config.toml
arch = "ecapa_tdnn"
norm = "batchnorm"
hidden_act = "relu"
beta2 = 0.999
Rows from block 13 of a small audio frame classifier, named by matrix and row number. Each number is 200 + 20 x the weight over its row's rms, rounded and kept within 0 to 999. All counts start at 0.
After each channel's rows are labels from the 100 clips, of 14848, where the channel reaches its highest value: "strongest on" is what is common among them. Only what is clearly more common there than usual is listed. The data: synthesized solo parts of chorales (CocoChorales).
# c30: last pointwise conv (model.blocks.13.c3.0.weight, 128x128x1), inputs 0-127

c30.117,220,179,197,194,236,194,164,198,181,221,165,162,233,231,179,183,202,191,174,217,198,190,209,207,201,146,179,181,208,170,179,212,216,241,203,230,226,191,198,177,200,206,206,210,173,216,215,221,186,176,194,213,231,181,213,209,220,219,232,198,223,193,198,174,218,209,194,192,195,197,225,194,181,164,181,206,188,224,205,193,229,190,164,194,226,224,205,224,214,197,226,175,189,210,229,215,210,214,205,227,207,205,177,181,232,194,200,178,215,166,200,225,186,183,197,152,171,203,182,206,198,205,239,185,207,185,182,217
strongest on: note D3; note G3; tuba; instrument: bassoon

c30.77,179,198,242,214,240,213,200,219,216,176,209,185,210,231,234,252,211,201,204,243,202,168,192,191,200,206,161,197,215,180,142,211,234,191,196,178,189,200,206,222,213,212,187,208,179,202,184,188,228,212,215,189,192,179,212,241,206,221,223,214,207,193,187,197,220,198,191,207,209,195,178,221,163,224,188,159,191,213,182,199,177,203,178,196,191,196,199,180,208,202,205,189,191,189,204,226,174,218,261,165,169,203,207,224,202,180,213,191,231,201,210,196,207,223,192,199,215,188,179,218,226,201,166,221,196,229,189,208
strongest on: note D3; tuba; bassoon; note E3

c30.73,196,234,207,173,228,221,196,210,227,205,225,203,198,199,161,215,229,220,242,153,208,208,210,233,203,241,204,233,214,178,197,197,224,200,216,216,197,220,203,202,171,215,241,217,185,200,211,209,224,225,211,201,169,168,208,224,225,217,211,215,185,207,185,197,206,196,231,215,167,195,199,191,185,220,190,206,193,202,199,210,212,184,199,184,229,189,209,219,201,201,215,205,201,171,201,185,219,214,215,164,164,191,212,176,202,202,232,226,174,264,234,203,209,210,175,197,196,176,200,200,211,183,202,187,169,218,157,216
strongest on: note C#5; note D#5; violin

c30.42,208,185,209,180,208,186,228,203,201,227,182,251,211,244,208,228,207,215,205,172,214,191,197,216,217,249,229,170,218,212,206,209,215,198,208,206,213,253,234,206,196,208,216,191,210,181,182,204,209,215,211,234,222,209,197,180,180,209,215,224,220,226,240,241,213,166,204,221,205,207,211,194,259,212,188,207,214,198,207,233,166,200,200,228,194,169,193,190,179,177,210,189,217,168,200,248,202,209,225,177,182,196,190,192,183,198,187,210,204,195,183,201,238,210,183,221,212,186,221,197,215,200,208,200,186,195,172,188
strongest on: note F3; note A#3; bassoon; tuba

c30.79,211,187,200,216,201,188,233,182,197,197,195,236,227,214,213,221,154,238,215,193,207,215,211,230,241,188,201,196,194,266,202,177,187,220,204,224,180,197,239,177,216,177,203,181,194,211,224,186,186,221,207,200,184,207,222,212,187,206,183,208,205,219,224,236,204,220,223,196,206,201,181,219,198,208,186,171,213,200,177,198,203,223,194,190,184,178,225,159,218,218,199,163,174,165,178,193,225,214,171,180,173,202,176,188,207,195,218,219,191,218,196,209,211,218,204,202,222,208,198,203,185,204,245,186,245,211,234,230
strongest on: note F3; tuba; note C4; instrument: cello

c30.74,191,208,175,210,232,193,184,155,182,209,195,206,191,226,183,181,172,147,202,160,161,197,225,179,193,218,178,181,193,238,235,165,168,195,201,212,217,205,225,180,220,220,231,168,197,224,205,223,216,193,196,179,206,184,207,230,216,208,228,180,206,204,219,205,190,196,200,193,205,212,219,180,226,204,188,189,215,189,190,191,202,220,190,187,187,163,167,198,175,245,175,203,216,182,174,209,197,183,187,197,166,227,196,204,221,171,190,194,206,198,213,197,205,169,225,209,163,201,205,204,193,195,209,168,179,198,205,248
strongest on: note F3; note A#3; note F#3; note G#3

c30.51,188,225,225,202,199,170,158,187,183,203,206,230,208,193,205,176,200,203,148,179,184,156,161,193,194,215,159,217,222,199,210,182,205,219,216,199,223,207,223,224,185,191,197,195,213,183,193,203,194,195,158,198,193,156,216,196,168,215,223,219,197,196,234,215,176,205,170,187,218,187,200,197,162,207,185,242,166,167,225,213,209,209,193,205,211,166,216,229,216,183,213,215,200,229,236,219,210,174,199,206,217,188,187,201,158,192,211,218,179,197,222,212,213,220,177,210,210,177,216,212,194,190,240,186,210,195,182,192
strongest on: note D#4; note F4; clarinet; note C#4

c30.125,215,196,199,201,202,234,199,203,191,208,211,212,167,179,178,194,208,171,239,186,181,197,186,162,221,177,191,208,192,229,189,177,199,180,201,198,208,180,224,203,208,195,187,183,179,184,173,209,232,165,202,233,183,155,202,196,177,204,214,159,212,190,185,197,185,227,167,173,247,185,204,173,180,191,196,206,177,191,226,162,234,199,198,187,220,183,200,206,194,223,191,214,182,190,184,185,187,201,239,207,192,226,198,189,169,189,196,171,192,154,233,213,187,186,232,191,173,224,176,230,211,193,206,202,194,223,225,234
strongest on: note C#5; note D5

c30.53,211,157,206,217,206,212,194,200,189,199,166,159,203,207,189,204,229,182,196,202,177,192,169,185,216,200,182,183,189,203,179,155,193,179,217,201,175,181,182,189,211,173,179,191,180,176,176,216,188,213,221,203,203,180,213,213,175,251,168,203,191,222,244,196,172,263,212,182,186,173,205,198,207,190,182,200,162,203,228,223,201,203,185,192,224,193,200,174,215,233,217,176,181,200,200,200,174,207,216,237,228,210,150,185,197,205,206,201,196,190,213,228,233,193,182,197,201,203,177,229,200,173,185,187,204,183,186,223
strongest on: note D#4; note A5

c30.15,227,237,220,179,197,162,186,198,197,203,195,192,192,203,197,205,186,221,204,201,220,240,184,215,226,189,188,210,216,205,232,220,200,216,212,204,223,185,201,189,236,212,226,186,221,208,188,222,209,202,203,215,212,211,188,187,224,182,221,170,170,198,201,202,218,215,191,210,193,222,205,200,164,208,200,217,165,240,212,179,216,187,168,213,235,227,233,279,210,199,211,227,209,192,225,223,205,202,234,211,225,188,206,173,259,232,198,197,196,185,202,237,200,218,188,205,196,226,208,190,187,228,205,194,217,193,184,216
strongest on: note D3; tuba; note A3; note D4